Rows from block 13, named by matrix and row number. Rows with one number belong to one channel. Each number is 500 + 50 x the weight over its row's rms, rounded and kept within 0 to 999. All counts start at 0. Numbers have three digits each. After the name is the row's rms in percent of the matrix's.
# convs0: first 3x3 conv (model.blocks.13.convs.0.weight, 96x96x3x3), inputs 72-79, a 3x3 kernel for each
# convs1: second 3x3 conv (model.blocks.13.convs.1.weight, 96x96x3x3, transposed), outputs 72-79, a 3x3 kernel for each
convs0.1 099:485496490444459449477487468511528525524551530547524508473492452500487445481473452423266344583547620496379415496511511478517533453498477501541468529569443511532420424432383403462492428512365488530495543603507500541518
convs1.1 116:475465500519488529498482530519435465454397456484449470489552466545536505526561505492516510483540459639657579506537516424507489484528504533562518454461470494564525576530580537526555549506572565506540518406449527500519
convs0.2 096:462447465421472420442490459517546547547553534496545492506488529561478567493502531452469416478482418480495462490489432513480519572539533503496454478528546526501531400530500433487541436502523506488500500564435465482447
convs1.2 101:539468492567572533535555529530485545451452497494475552465495531479555517495481505543535467552527497508528520515458365545575465536556563518485459455475502513512498535575531506543521447493487621556518603505493536546456
convs0.3 087:502483469474527504472549545542572513533530478536440465466441474534492525492452504468475432499511512499533541578639568463423427537525489430484449473493477463512451453409383439419442583569562520534537530542515547539483
convs1.3 082:504473501515484491491570474569583518536527520501477505534574517497528464542498524473477510530558559521484521468433499464532518339351433511471462466537521491454495483467477556552538568559550564491473597496457598519509
convs0.4 106:518545472515557484502520533575516557576425512568449547465448415507532414525465419562590524515581461505469440522492501553544612532534564551492511563426485550506515537546450450480485475474492436519515500642541543583551
convs1.4 105:441511508508525512495465449461525473531577495486530495582548533550442478519490516525549517519427405525437414506520525410392477483458513500479445451515463420565566487508496481463476538524472553440491567363573573482620
convs0.5 120:589584620493414484524475539467543453506545520486465435458417503584458547498440539585538526532484538565510501640576544586565554576527520419485455437566500480531495275511417320511441362503451447455454579515586474441522
convs1.5 134:443484467476515464458483494525504507502486444539523531455556509517611498475528484497524495447497484421378432459466477475438447534458461482500494524498578429452475501521462460501443481510416593641551545630501537568555
convs0.6 094:454361460483483527473483494540502558528494546521533492500503466448393376514448443502465521556515554533518544458437477507489472487512506529547493559468498549520535365318314600581560643641623558512529565542582574550559
convs1.6 101:466449453453492490489526488480382381449440428466513523497492460596612581471474538539519545483508456498525431389443489512523524485516538424512466442482486530504535440389421471437472531491474428409404400413420463455423
convs0.7 107:485520477545510462473452451472391448578370481520385529418495485362585544436537480508557571577590580532554570481476458505499473528522462526517484572616486547577532473480485482502471477451465483570517543524479517558558
convs1.7 103:533573520542452453535470545523669508491709427533669554476472565419427611483524573446477477415448468401436471496459487474465495487537526433440486435418446439472499536539528515507523539508526485496530534541521474437569
convs0.8 100:536471552532508507479515546489506515435431488516545477474531429487500469461509495560503469561516552543548501545535595536594603535588583506522465524561473507507433604585395645560373637566426460484510519519510523504533
convs1.8 101:493502530482498470411491434490445488484535563495465509509497527488507536561496507480461469467475446485442472433445464402450454425437450534486443513445428502445444551405405567385367586408424520507460530514519518526534
convs0.9 092:468480534508526586490497550492450458477460496483467520496487510484469502502491514490510494492528512483516513472496522474488501499505521458489477444466490459479489584511389631578437618562447465429440450425424469488461
convs1.9 119:497525483480513510469499511432423440497445472503416447508476534465441492526465476455502571421470525435456492466454450521474468567504505479556546475559521460551519534477513551445455565458432474509574483535569490523544
convs0.10 106:463470513499492524471469518422449434482576541485492438498486462550554520501520491564523553485442478538579606416460489438501537539558564530486484580531479481472466517566493529547420490569474422455500485521492471462485
convs1.10 104:477488505493486500511534561558504490489428491585613588528483482513498503509483490408510524519581551457543520444446504484490566536567559503453514534421421494410412480431498533464481509467493513506495507501503521555546
convs0.11 099:532487520431403461482457467511529512541542525482519576471522504451449442487512524500489450529498480571549568500498515442381419465432460477442496521475477561522475567531520546548543420503403493503499542548520516490496
convs1.11 094:557586519561592548510536447464470535524482567478477510569582605555571525512487508514482480535508476627575523556549545472515540434446506520434443551499423543525489598508524539453477531492481544549496509514509502528532
convs0.12 099:473460424485398382466436425431564502492522560504502588630551460505511392588528440476497505467490507458543448480479481450485525522458521505460496504461471451426464420487436552585430549594509571513529582541518523574475
convs1.12 086:562571598579612498514509530464463453407538460494451568499454412555449517540475381548467535479515496494429510560528521564544582534541553501539503527494532551617535477398445531458479575474497563400469439430403471506444
convs0.13 090:477492591469502613459461551477512516508524514456454506509508469552489520478457503475560555491539550446492538501551495457484419468504446480448454448477470477490513525480474505432474535498455499482522563553563461436468
convs1.13 086:529560585472531581445503518427509502414430478425433529503565558492479481513470488485501520436447472426432479533517540500495504454438482497513518545576558574593516579555484563596529545537475562538558512464497521497515
convs0.14 093:472541541455548576484598629519468471567489460603492461476470461523520509480468453459450408521501489489462458473462500458508522413427495501441436530438426553475461508514540428519570366471532476477533528514575451467498
convs1.14 095:427501537431503592427441518631603514578540480573595527563579605534510435532535515520506457575526515612586516490508466545523518529537474594572518574505462573573517571479529568483551564543575529518591449458553507519561
convs0.15 102:479397490432355469567497516608442487561390468533370442520519476561590484555542541503473493493489527523501515556635564544578525472479481529445427539421479459448485587562377528487403487453378463429530494548593518523544
convs1.15 100:559586494586649592520642525514539450529569485486544395496496474535468448538495486493520496440474522494559527553480490493371418507394449561535527584553490637502489576508510544421457576454448440503510363442500487602563
convs0.16 084:411397411435430471463449476558531546537536548515527544476457449475455463525495492482475487507498510512504522548555547451457449474461461456436430478451491533532540529456451578536520501490478537512503548526551536539549
convs1.16 099:438415472493494516514553562519552538474500481522480413473485489508536494555571534529512503513523486502504494517508447575561457615609507485510488559530510567528508488504478439440463505501505516522552373389476448455466
convs0.17 097:483512512507555543573611557411551593397555429433538644461469487509529548481537496464511552466460549512633554552496484569510509492445421470504554485470565577441522469498507533531507439392503487449487461431423471516451
convs1.17 083:515416396474492505480497458389498581516462601424491587454429459408462446481551506405407533533452528477465526533555544506510467534515482520524485512492521494437483601508518527400458488459449510502599508488594459525537
convs0.18 099:528456466483483513473518542497505540490430502385454511586535464566460409473394403563532554546497482498466413557566519587568477468491434455560485431521421427487450554480397510469440489499421495481491457469526499480505
convs1.18 104:456466484508570533520545470592626599594628550517481451563544508585521444555487438515495497485486526494523531547522553498445500426376456530565493570517506467491560559475506560467456559527515557533541553488520526495517
convs0.19 103:541582521499535466525544503449546487478593432436490501569507538536473541515472460599591492488424445619636549502470536528513599521456585477479474530545510461442414407470449500571554359482384506520501530508494509530549
convs1.19 110:508456468487409406472394428461509514475452515519479552505578517433472429405457394464423404558504503465367378460550491433459453465515495506517533523462540516504568551513540471536507494548528516519508496522474476462480
convs0.20 102:570466438562505399533445392491454473488491494450466472531509457571486468515494456454530506448485442435494456491494475553582549599587537536496505534465510495425490427588584401514504419493460477512552508509564526500551
convs1.20 098:568538524538482481547540481533587593550562535564577534553518492573548469548523501565553504587601530539564497440419496449407477477447493561517502566478472564461478442410533460474587502531600465504559486502566481502547
convs0.21 108:471610529450546488434516474475510493577611491521590464495431401497590495526523498511534574498518513473454463526524504452499506483443485513451493460484486475483477475468506556433470608432539508523457461515477520573494
convs1.21 110:518522573507482570514411607457364404432366414508503531484469472507382494598575517535567557525504524461486535540583496505488531452457468474525513481535504529630522497540468508482447519461471528524541558556600586590560
convs0.22 096:519458453570571507543573548459534524456470460450584535494552531575560542546585596490488516489451431517553477516500463456433398511537436497516509522573514459459454562430427579551542517427515489467513558502564541489494
convs1.22 083:509468467544403415586512461440416626539507587502465563448438427439436434472515514505431499553558479456516431583529445591606482587569508524517515492473547558498539536507507506453492510460483492494410432433368446432419
convs0.23 096:507599591457590546393458491463507466360549512355400411473490477502565537484542531501530448472498433510489439423470522377484466482508516541466527515388470528470472526485555476396524443451475487611510470562522483555493
convs1.23 098:425439499431382492445375496556531574515377561575535522429448453359387444473527515568539566508522564480444486461479563466495584522540561481533468490581491522513441468472489424481495426448510493501492491482489464380479
convs0.24 092:468512482342448407402498466487526502490593481530542421530461509493378496461451469468447510508560556482526503497486475576540500573546432445560546487559525480563530427513472465555502524538561534522539595493554543508549
convs1.24 091:517579604581620645489486540478334438483343478520487547574593466542588476519481467491441458448396481475523487641470404541467415448413404475413511450417531471471628495514477519523465547502455444496516414446425414448435
convs0.25 089:527504480571479450565496453544497474579517495611494442446462465488549509456456469498460391515497427541498442566514520525460465532506508533472413526474425607544471478567595448554571494553536603496493545583605601567557
convs1.25 093:457485468523561529476497463515524442444489484504560536472502533465427465479433474534521500549483523535465466524490461538510555504484575507493470535536524609570552477525514514529526462477522421427509338388472498472472
convs0.26 101:435472489498455546480432502509519471496491518532525521495543539435503514452481495457587582576572552507556557490489495445450488480496507643480620564449517505527489467474538563525488482511562410481502465532583482532501
convs1.26 099:482549493498555503510585521469469467487562529520447530516571588490491533502461500508487493338390481553379534501502553499501535468466467522527524484512404491403437467467444515507464579501491464461525416469555484462602
convs0.27 107:481535526525486518540483529444448469437372461502480503526594494442563477508555527475509475527482502484520549503511574589571619468482543546360463513474510467462441461352563393239537494512563475606528542658428498579476
convs1.27 110:491509431538471475515506461494554527474625528492532567447461489545482541506444460507485497570503487459449561492500562452428499449407481557504562568468485593552513513418518508371487546404497432476600499466540475427583
convs0.28 097:455467554489610576498502566511465476363424429424488465448435468492401465451504406515550476433483513506525553491456529468428453500541487460513490522482531480499478476534508461537521446494466507557462529572515529543502
convs1.28 092:407483465428399472494571489495506599560571636513510441586482545523603473530531522490501535509484540482461495536463502529590534508576524564532549455506460503451503499511488489507502508487491487485498481443477557443505
convs0.29 092:522498514503474458458483488518495494525455498412378433524498518530495519500486566519459484431376419485457453503497483478493483522578557487464478463495472477474494556618598454508492467461450573547532547489507514477471
convs1.29 088:531569518508498475480480465517579508440467386474444392504546511468442408440453394498517457576575449492547465554493475536502494619579527471450439473482510527512556552523507467459451465424441490526498505508474424475463
convs0.30 113:417489513473682518458537511445358474565534472604538553456415548512470564476573527470439456512586486529502479524496470557456412508535447451517538394436543499639527412464553458493523504491573487503439540642475488600482
convs1.30 108:494506496497325466507569524454451375522523408489642557454479526432602421476564465522507491506431514543558547479442486563488419507486506483354509438550592470458529526501477502537537481503492550423489540367451539493475
convs0.31 087:490465476468439436506450446502480526604509597500454513541561546540535538458509516486447487498451525506499492488449457458457410535564548447438476439467503504407494477526515491559493478503431496498532540547579482546585
convs1.31 102:549518505567488532532485479437455486364474457417531567463512516384420453434451462515486505452528506520547501534479494458489505508523515527521506531493506548488494483478487446439483466482524417506551475446461513532547
convs0.32 103:486515447547536538552558445494467473570599626487466454469482435491565459501471429481494475498474462496469510449434416489550482446493505540479497483505497441430466479484548476487562489538544458504484464531487477451438
convs1.32 104:508386410442446440550465519491544535345414423548552523489505490516418530512563554424526477501514479492483472516543555524461503555576569503617574466515516425553529473453532481494563501508585568520499519467525524527574
convs0.33 099:494500540499414487484481502503500476580503463511543509467495471469491469565536450534524492489488487560630541535503512558562527513464465518537496501597570476487525531425448545469455590468549520528471463547475488567474
convs1.33 109:464537448516634484522548505491543456544504336529526455569469432527489509522493500480443519476514578487507541565544466504461482491476463448508591373394503438455488501413500551449465606481490479426495497440539549485488
convs0.34 092:463450433486429502510509547368415451504443527511519520439483423445531425441465485457536493498518508485499518652684585545644522458519466660493489559579551539511528459448402516528489511543488529550497518574568562558566
convs1.34 090:442470402535608582541528550521543528464527500520530622486513540576488527564513504507530521500488489448468530625485482549432411412384445512532514408448491498536414521542492489472449469442443491507473483477509544509505
convs0.35 103:529540541433507487410465482476510489573598490549598491513601560515598614411448489498564486412375440514527552489479497464432483440373438489433522557528553474442444442424418518562564576703608517523543540562511510505502
convs1.35 109:529541549508484511428451452476419474482405435474439488545534511396366453432388451521556513516587520542530515535629585481561523485539505599521541518462470555563523459397499457377472512503542552502508526469490471473464
convs0.36 103:513457444557548502582555514500498545498506530457500467566514503560446481528481470531499454463450487492481524462492464477475513513529497530496553492419482512474490534352448564337426589417449515534518548559507534538518
convs1.36 110:470405478471367481506517505565537592498485505504481491535418393508505439479406383471579533501570543509546539506526499506574527525544548508511481500549504508474453492435448486478485525489537521432494533449501515472512
convs0.37 105:419435484458459463451415419505530524547556526526549536487452460519547512556482488504560536538529484566551543486524492478483478491512491436410430599582540527561545665611636481466415389490431481399487512501518536527529
convs1.37 107:530556547534510529483499553467491487485466504541529548535528514486402482536499512482500466515475448461433484512490493510486486512472557506446487453443444513535564582617631526567539384425449515486515524555566519577556
convs0.38 101:466491528389357444431396436549638541532600571535550458507529496504554474467526494499520572499497502569553519496488568579593622495440456566518511573530544600549519435502499432455438525452536441430365503526434497509506
convs1.38 103:541552554580628609551543576490375458400298446452344392460488502520457528489488505520471486461487468440456526522542540376378441471490483501455402514499456480469403557536532531459482483400476524553484581496474603574531
convs0.39 090:470509535464482512388362434440434412484453485511449501548588500499546427481571458471457498450443486519492540508489504516423495468487502474467437543517470540494489401554592401613620438528583454471440496566483420427505
convs1.39 093:518581491511451501487484460481511452585559547610539521465423522526461538479402461499509540537513500586546533511514514476466435510515478546544530515557501544515560471484539444448534505513596473587586469419504473423493
convs0.40 098:527558539476434560393402504480367450504381477542411500485518438449556454412455434551502428591504446594453427587523463564576471503528467525504492539518470499483405549562368563546361522518399477426538505428583493429575
convs1.40 086:485602624521618594566517554485576462546621458562617471532494538494406533533459489538590460482477434479460409617504473585455462564528522607486439582477420575549491549455541578459518533389485479590562477604520521617551
convs0.41 095:581494586496465605471444540459450450428447491481495472546565573499539585527542620430401484491531471487490487473475442482475399431426424537534501607463569536533501488506451499528555472526544574499482488414471546524506
convs1.41 083:462529480384501471424485447533508476529557553529544548365408448430435482452483507537504466547463503558603586538533501546490499571531561464433478431484404470434445462511504480521521510585577532469503539536487515457421
convs0.42 146:531550549469534505542557554473496497470559528417493499516502436581491373515533429500530498549629555575629543480568516516638564489583516517481507547482481536482452532360538501353462451300392467562497545676538491615474
convs1.42 147:514449480513439519476412433504556553530550562540558556508475498636589498540552490493474484492446477520531553484485532454468516504516554491437442541511506506478487518347506514358495514370505565583594626585616571591619
convs0.43 104:509629570518583515510570519451463472460496505451482500476418445540525527488490525548508505490543497510511529513520580435449498501501474475502503551511564557581561360339397423446479445466512618600528637609525593524517
convs1.43 105:470424450454392398490395506522544548492509490463508514458538486445497424555570480500483530500448492486461422626472501555509564448434544545475465442444521502431478507508506501535560526521533523549541495456474493420398
convs0.44 099:515533524563590530565533545486506379558532466609552441535534503503581510476521477509550548499501482516559545535579535469526492513532526517433463564434501538446463457454427527540556448481476461515482495584540513571472
convs1.44 102:525514481512437457508455437533429362536439455568437482573545595547498523512452480453470451538477468386384411558508544490450492449439468541584501488556503530596531502517520540464467540508501505432465463402503555480547
convs0.45 120:458384436452438487471490485502530511507557535509576515490494484502367469519454482576520466616619553500502542519505527458425476479451481520562464492551494548606500624493442511479481506503417463450443559559538583535526
convs1.45 117:490465487511536544563584527491424538480459526521474488494533440509628449503513526365398487409358446513539471522548480508583497489492509500437443495433452549431461506481460497465527518493521545490433537472438591610503
convs0.46 094:523536521640535489618602435491520484497534540533542469469534482496588537499461485565520497519498506563506489408393488436384457480434460530517521540566513552521477551440410522441331542494328475485517498492550466457510
convs1.46 091:567401371576521387605542505466477489424439500475420452541527491500484510536488508479498498417428483488441467570587548560584562502582571493486476484455451445442418556523502572548523592546508483550527469573536479542497
convs0.47 106:509560516533480475544503527494488463542453520556481449517476491517552570535539571544503504533464470555450502501484485496562559528505498423481404403620454433532494538557516467508453607559513453525558456558538480509582
convs1.47 123:469467458504482447494469524563541449513578430546503510464413455440373508546499494501526490518497462515475467500513471506488538487473503462456511520359569506502491536437480558442511534427474469433512486432618474473575
convs0.48 090:459533531464460486504517487507518466485467495500533517513537474496524450563513510485550533438531530449483512474513501448506536494583573521474476492448421485497470463496468472522562466534620498508496473459493479420499
convs1.48 085:555516452558574501517492504530534541550578546556492499473468500551471555506445563487527564469476573491494563434395427468441456500447425521495543503533561510545554519551521522562498507523501459543559476556561468488531
convs0.49 099:487585507524529572448502509477523446537567538406567459518516526501635595510488527515558511507473604485466475508474484442454425477448460483480519459541496530480531491528535491534550528633533510484485657526575623606538
convs1.49 096:523536551456536478534426567526446580427395452573457540492556523459380550477488440473503487421583553524406518547509478542533584517483470393543449511436578431567558479453430450460489487472515464473474423484384522550527
convs0.50 106:536588522610459493509444427517465514507454559513436547497413517477468526589473523588617507552550472544522532422487504431493547513452469468478502482589527479458454493435401487491461511551560553425399540392374519471450
convs1.50 095:571536538516570386492396489475626544438590457502585507467494426475516574488612489466469441506437456446413397529589514485532577488516553543554531488437563509598543495521474505489460571521519540557449587570435577608466
convs0.51 103:419397393441468468505479484444504422465486400488484492496465457577534512549527475464472387487550461527538488459513485429491460486550529469452497494543537478542516465466458393433428592639540503473540454588578440472496
convs1.51 108:527554517528527509569556494512513438563524506553487547490465465504466439541491452587529485558476481618513524471463567542519575514506533452449534432509527498547542439407381467441411499501473525495495447423484460478440
convs0.52 093:652579585666657623605553555546571527585577454475502508513518497531476495533498512523488568498465527537524558460447450532543557421450457507533508490522461512530490471491477371459458448546483462519509522576524490512566
convs1.52 099:509516501483478509495449477487517546479405393384387445478545566473579566488526561494516508479493561445458539554574571464542553537545611534501524484447475477440475458506490470506502518535506425455483470484529496495553
convs0.53 101:516521533607620560559564486484434464526381444531453492545513454538525503518427465559516560507503514537469459574568563572541575465422482522448468559551530512540543553481368563423320595470403497478428440430419475447409
convs1.53 089:502425429471352361504447451489502447560618496523566555543607487494518454522529416549518500502515505469479451551561550455417455437387380455496524472451445539564500529513388566497353543492384576604591566587619546531553
convs0.54 082:385452478431443505450426459549512491541528528545530505511490470493502491498486481490479461523498465562561539381418442348420443433498530490457484504468473495451452448417466456508479471585579486475503554510501513507514
convs1.54 095:564592559545566530485501485516515471519539496501521487523527507505475499479474527466449516530529510561545549430454520400428484431461517491524469516553496520593536540511515568532503530522510471475487592562523577557525
convs0.55 099:487495461467487461488463425443521531479566589499540523468445495432416469434476504512523548475562606502431421556558524526599561498530499547514536506359419524460538516505525466453450497468431509483495511533547494489478
convs1.55 110:595554577544460556529530533502454470499467536481562552540506480523544480527524452540548482426487492479495486491469509428371485485443452454501544540610493501477535486443488561507538451419475498472494428463456443460488
convs0.56 099:630463430546403401505467473540455501543552530514590474550539524556541545466511537466490470477474501457465521506501520487552521520557508504554522484479475506569512544447409506480460596496483575595471537538537558558485
convs1.56 089:506512523575524465563502359528431496488425468513554445446460524400429410455492514505500533467486566500505522491428477482476516457472468495401458514482524459403479517487467490551459491549500519517467476477461513411429
convs0.57 093:507524527461570467497516495542561541530490455527594562514551519563546533510525513519520481516542547525604537470469500516567532469513487481423400490438417461407416468512452519557542473520411461511550576622534557598608
convs1.57 112:461440528514458537487491524541471483505529422499493527456461452540480390467425440509457455506453493527476442435456473513482470498532523562576522589452515568520524475493508482463518489512521478336397426212371465415492
convs0.58 102:545539572474502515461442496550510496561553473558524494519571439543598448473574451602556527532578559504582593449474499506501544525558530498491434509487437526634484382434470417440463484468458429455442422447487483462488
convs1.58 095:465552529489481523388498463466475433561472501521479493534405502512429472584421489405431468471416465489470409507421478530529517514557582559411501527531539556515520592541521569541536525502550535526507534535604551568604
convs0.59 106:529508477564582448468440387468515518481622541479577448465500503493472574516501554546580570496556490503516515492528515470593566453572578490499509466482483484436501472484455387525489402512492513486469573432529575474511
convs1.59 103:576514454545474446515541522513354451384368485419470477406509442378552466472542489525490497467407407494442459477522518443453471454463435497530497537509478507490507460464490436407489483546521544546426504521392561504486
convs0.60 106:465494494469463491486536492463481472492411494437476507480559478485625520477466447449427392442502480500511503512509495529539513456530502500471408541579491481468478476426480517518573565569534519572599485627582497521513
convs1.60 110:539439448542538509451454493472509503482597505496535530502553516424356556483435558497477487456471493606566575490508543458465487450471488499480469464413401545535447441437468420468452527599543530534505437404502434433450
convs0.61 112:500481452424459392460426445424411498514575570427481538575523467591630535514576475437439484405481486430460485476547554450501485486595549509442535604436572547488532483477463485458515522550529510568463499554439502537458
convs1.61 107:538551513598524587590559529483525567448409491493579580500434474482437438564511453512531575507499580500536533416405519493506551464455512539438471485546415540497512526528523467485499480462460529453439577520547534481506
convs0.62 102:609549497709700646611617607455473442402439420443455439518473476573499522527483483472484491485521507526522518412408443509433418545465388459541518490545513457518476522454479469417456438436451514484490476504518487517543
convs1.62 107:583638644673650652620580534498521502550556561563569538608580568537544488464457396474464471497478523478465492651537456547529500468526543516479513460473503471485501506567543457522481469524461542567499506551480486528460
convs0.63 099:503500525448432384445433405503437496602475470564513558530473492551468528521490481495479491443479472546511440530447446467456484445461466434480433405492450341408469514462363610442387563471473470490443577510477553463430
convs1.63 083:519564485602506525477508527445443445561427388586567521534484430444505428480536471580529510535592540501550498556571547487529518523557468505560579549531557577528500508495462520538496497521488643577498584521420618551519
convs0.64 098:495560562481527564453476526442472474540555597659625644535495424526510429482446408462511557442446523490477520428491481416468449412426407489465533448432520461447491461474492464479543430439526564615528512605513465534480
convs1.64 090:438516495373441427406468447399453441451519532513597658584505477573484490549470483466481473470513513427456507585469411591514487554526534489546526469575570443545569535528511544524513518500491530585600482474502458445457
convs0.65 086:520570510477511439432405403489551607457465543453441577512526534491518533468552505491498506475491486467440507511526500489579543396441435533543567441426446478487518499430412456493516565613495479508521488483507546532533
convs1.65 075:554578501523465473470397454434548545379497516415412462511451524546488545518502519444499495467554555516490485505526572472454521461445473517514578495512519409488521458468482486506493571584496365362403457507516441462506
convs0.66 101:552543552511476495510488528560548599545421466603569631528555569537534519511534525585545532519524496586551505459399443481425500509510513454478498473445486511482475523522475483516534465496523599555498562532470556493479
convs1.66 088:527539480523578526480538516449474450612673552461475492436467530489495534442503504497495455498521482501499408540551486557623549619643590548558545564605570556551502498470514512492525534522547533523457570477439503431427
convs0.67 106:452500595436508604445525547490522431467502393464469377487450438425434490468486495538580486505494436515486430505487496467467475415445488531431438470430442449456457428437544477416537537444462444531515438520514418489505
convs1.67 097:504494550431478519431514537590459521634469556596516535505522541497566581539577551489518479517498497457446474502523534569546512579557526499543585506598547499543509528542496503599522496597505518604613498584568496570538
convs0.68 092:475474556498477556502489569483443531459462576384398468572605518542552517488501483415486555386430548432495553456503556447543581428479513492495525502467512485424437339466479361468425438472443496479476482434422529497500
convs1.68 084:466520498451516477439473459547560500473534492511560487497497494511496465504453433561500549556555572535497536499507516398442512418447497500510518454466474458465477477505569520546570477503531498442475523543533502537547
convs0.69 092:426522554405491524463494529584504491545434426593471442622496458599476456563450429537501483533483427508460450401410498461466530467449478545542486559499488576568522453585448472571447398492429456495489464533494452505489
convs1.69 086:476448459470429473444450486568550415571548457507488431571545442536493405545502373570562494545501474477421430456480470441477432559574526502521459470513488514471472521487408484488386480481464481442444503436469464408438
convs0.70 095:479455516432479490423510476527494465456515558599569494455458521452449537386409447506495484518400494470550518510467505509571464515510454454492501502604499517496538520502622467536541459450454488560470512495571390506464
convs1.70 094:493513572501563566474505453517418435425535551593489477509564569514553542439532516502422485488560453566492526484451475496468511495549514491485465510392466516566603529492536497459467463439476495519615451547516556495518
convs0.71 099:528515540529488531495450530475553469505526465505482455507517554447448523448476520496496542435451464488559556510512479448488472413457458456491515465500469495465444538479413526484388544483469583526501547556473530563515
convs1.71 088:515574507488567473463530463538494447550495448515455496458544455475603507437496424473408411522514506510506476481479540459446531472427481623581500589500548563510497493510459536518485554509460428406499501364440453413456
convs0.72 091:514445481532534539527506464454460474551495497622554639423444448464491439462497482580554570508503504545486507457473471493506469456465459409457483546521458517500517585482506603560450544592542460493501541524408467523529
convs1.72 086:474519395446458405504510459425495483460423456491454500488498504588477536477483539515485490459439508519462534615508441589528500485502487496530469520559487502553581493464457503466428481460458484439525500434399506460489
convs0.73 091:649548440658538435584475406499492525476436487467444485522592559485535511518567503480528548501512524536551566536525579561556592516533559505564551511567554523547511580491439571431411485402408490485503490418444461451491
convs1.73 100:519406399471354334525394412485478435535515467581510485543517574522489584449482519506509558504509539488507527399420488389409465439471488417460520450492563472492511598520484622537489593551495512530504553572479503548520
convs0.74 104:444477473517531566437453445501458476475465562478577550526447511589586610474430502515537527462509528487484523494460491521490541498501579528601592532660551496625554583567495607533452537490426399493515448467561462511591
convs1.74 094:498493519414443502495504574502454513450548540534544476502554493421415409515550445473513476486490546522482463448539494487515475506555531441385533433360454403404529505473485459450430439439475391487513451589574477534627
convs0.75 106:465498506422449450482435479477587527525661609516552552533480499452405455489493482505552498466532492531592540484526484503496501483459460487504496473510534483515515498453469580440485541436562489517457566618504524538485
convs1.75 106:522570558557580612501534556429440494381364469514435484518546531526619574473528471519453522526434500498411467583551527536478472512477493475489519438502518467507490429519458470538445476540476452416404428418413518511506
convs0.76 096:473462499491509508459508518483431517502569557538574572516467515521497527490449470505430517523440482483446478461434508522509507557560535488566461452492462438476450462467532430495485484599493544429436461444536541511556
convs1.76 089:476537506508505502452508453351355445467423511538594545533495474441486457444483483524543524529529483540563554485412425503466439525549552561564543482532553552501548505489489488515505444497499470464494504565526526488400
convs0.77 089:535502490534499498459456505432424431442415454507511553554547495551511456525481448444491516460501503460480495500496497508503475495492468511463469499465467482467444456538481459566519472547549426422466372417457407471498
convs1.77 107:519523495572550483570543461476512506471552560490562560532531549578571538574542535542509500536491513506471503568575597445477528372412463576510492561497474553503457468466491455446515471456496504463506534494516529505480
convs0.78 101:413487474407509511422466481530560516597561495496409387475485515485472486465490497557572570531573536532532536644602474657623502475497485489457428586473486572505475550504405509455405534446390444445440535502538530490529
convs1.78 087:540577636460489579521540583552596514526501473478507476538490479545510471486479510481461470481409447441419435584508484615472384629535473480529494502520454498478481546591506557555500517505476503557502507523481579613536
convs0.79 099:496512522479540510439487481456474477510594605617594557499494495529514506469499501459524525509547544447504572612552560563550481504563542505586518487526482513550527480413444488435486627597616520527512493495484501529529
convs1.79 095:566510561516443558546530569538468422514426469596599573459465520464489498443503507477481504563498507546530507509562573531507456477440353485497542536546543538477531462451401492505469531553512469469511531500538480449515
convs0.80 098:548655601566606550505539472463409437544427445517400442495502552487572565488475514554500450527494455526463455593530478594514448538496455490471472513546493517557474437446484474507547477555552417501498432578590448526511
convs1.80 080:480443482414377422432380460510620494564625451576607534466530456471485503494576519567547481603530486581490422597560518581489438528442377579506545598503507582545509445518509466558547482547559460413519400371517465452544
convs0.81 092:457477493521616584521535556429476530473466490479542544554486543498461546506492527504575600489470496518598604561513466627493441476424423477486457516472475458438466486562476518464404504477480500576538536545473462502475
convs1.81 084:467478548471436544513507553503513529536542491454482521490560565467578519491542552362417461472511482419491521610606559553488453475440470518546532510501495511477509503578522532572484568569516462493514518457499447405457
convs0.82 116:510551545475470481528498462501469465555459532486486467512540532488467534520444497472421452556544497490507489492593515560547553576546525570550490479550514489599611504605377529569539545468680437453489490528530527577490
convs1.82 104:568510462536563539431484468536533540440552456518466508504550483438517490437464502451487493468500472547592522460416411414392455480394492424451535491452506536473461399487472485432488528445469462432446394411533463521578
convs0.83 098:559563540489490526373396465443427402528491479604623627542523551494511542443403470503524534536537537518499522432429390526501443543517458527529522540553503551565478503430398492426496451463538414413460442439453491461461
convs1.83 103:561569534461475484422415466388356346537502472638607585518513530417451534392521552448462452486485455533493436395459475468523492568599503504521527530490465560498499480428468480455517495513550465455483500493549544524589
convs0.84 112:525604536529690490565588525490493473488499417492465495405488463462537456449570428440425461386445426386418457569505551582567589560488583446541416426515442499574481414509489460529534447514506542513535588610595514524496
convs1.84 115:472425443505339473510461500546563565619528534529478508582456576571500530560507557512550628545566667526619659514467468489429396523525467502479501510492580530476532563503496553528534529486510508482454424366379456446424
convs0.85 125:531583519580616543534567513541508522533497510443394443524540481552643493498536411538537525502590534546554504473504531562546544543592541522498480577414472555507470543489487553449488525451444438513457401599595489636540
convs1.85 123:479412421452447469477451469560630523499500453397457467534484511502388465501490509528493451438392472479475504459463491439489496457531578435462451472591444479504480528538522511518483478423441445448568455509669522585628
convs0.86 099:424518566480561541437486492417505504505605675487530563458457442446489468455497491472397385473436387499476487490411487572475532570505494463444449492451462515503424416418488453440486510548489484611569446542562483510562
convs1.86 100:453448524457403480453459533431489543387439504516524579517539562563552583577569578518561558586567532631602554488481436477519434470498420564531500520587517533570567543550528526569576515527534457496489410455519442377508
convs0.87 104:512575494528594546523511546551588633496476571445427528485546492506561528479558513528612555439569529520533455525533492492523475486504431502448525545453503481477492488441541496438533473381475445515512498571519485557552
convs1.87 116:468479479446366434521463527479540578393512499363406446449458467465492513506459526506452488516468659472478530560537522532471513542478526462517478490603557393547472511601574604634652571620630466433519466424507456453535
convs0.88 101:544526495506433446529476484538542484523516470450427437520457505576526512564537515486505514567583560485559552422457499447463510510498489449460496437480466508500532546415415475427445397376441463478449513527471487490439
convs1.88 100:517480421572529451561513460540524544551467491535434474497489477477518452494560506517486489476481446506540542502510480466519498480505486491500486508510540514500494563515514557485502538469493508468467510452468552514520
convs0.89 087:467552509473550537446522506472434482587483541507402404453430399462509453453451453569546480556531476577599525545543524551488507508476481499450464509476474552471491534569497445493498572623554451441433528536504494495489
convs1.89 089:421488567386459519436421512507646472489589422519602476560606533556540536555556518481406420468442451463426429518551525523538475532491458462531453467482491469497481453451426463507502479470477470448482474455481570546570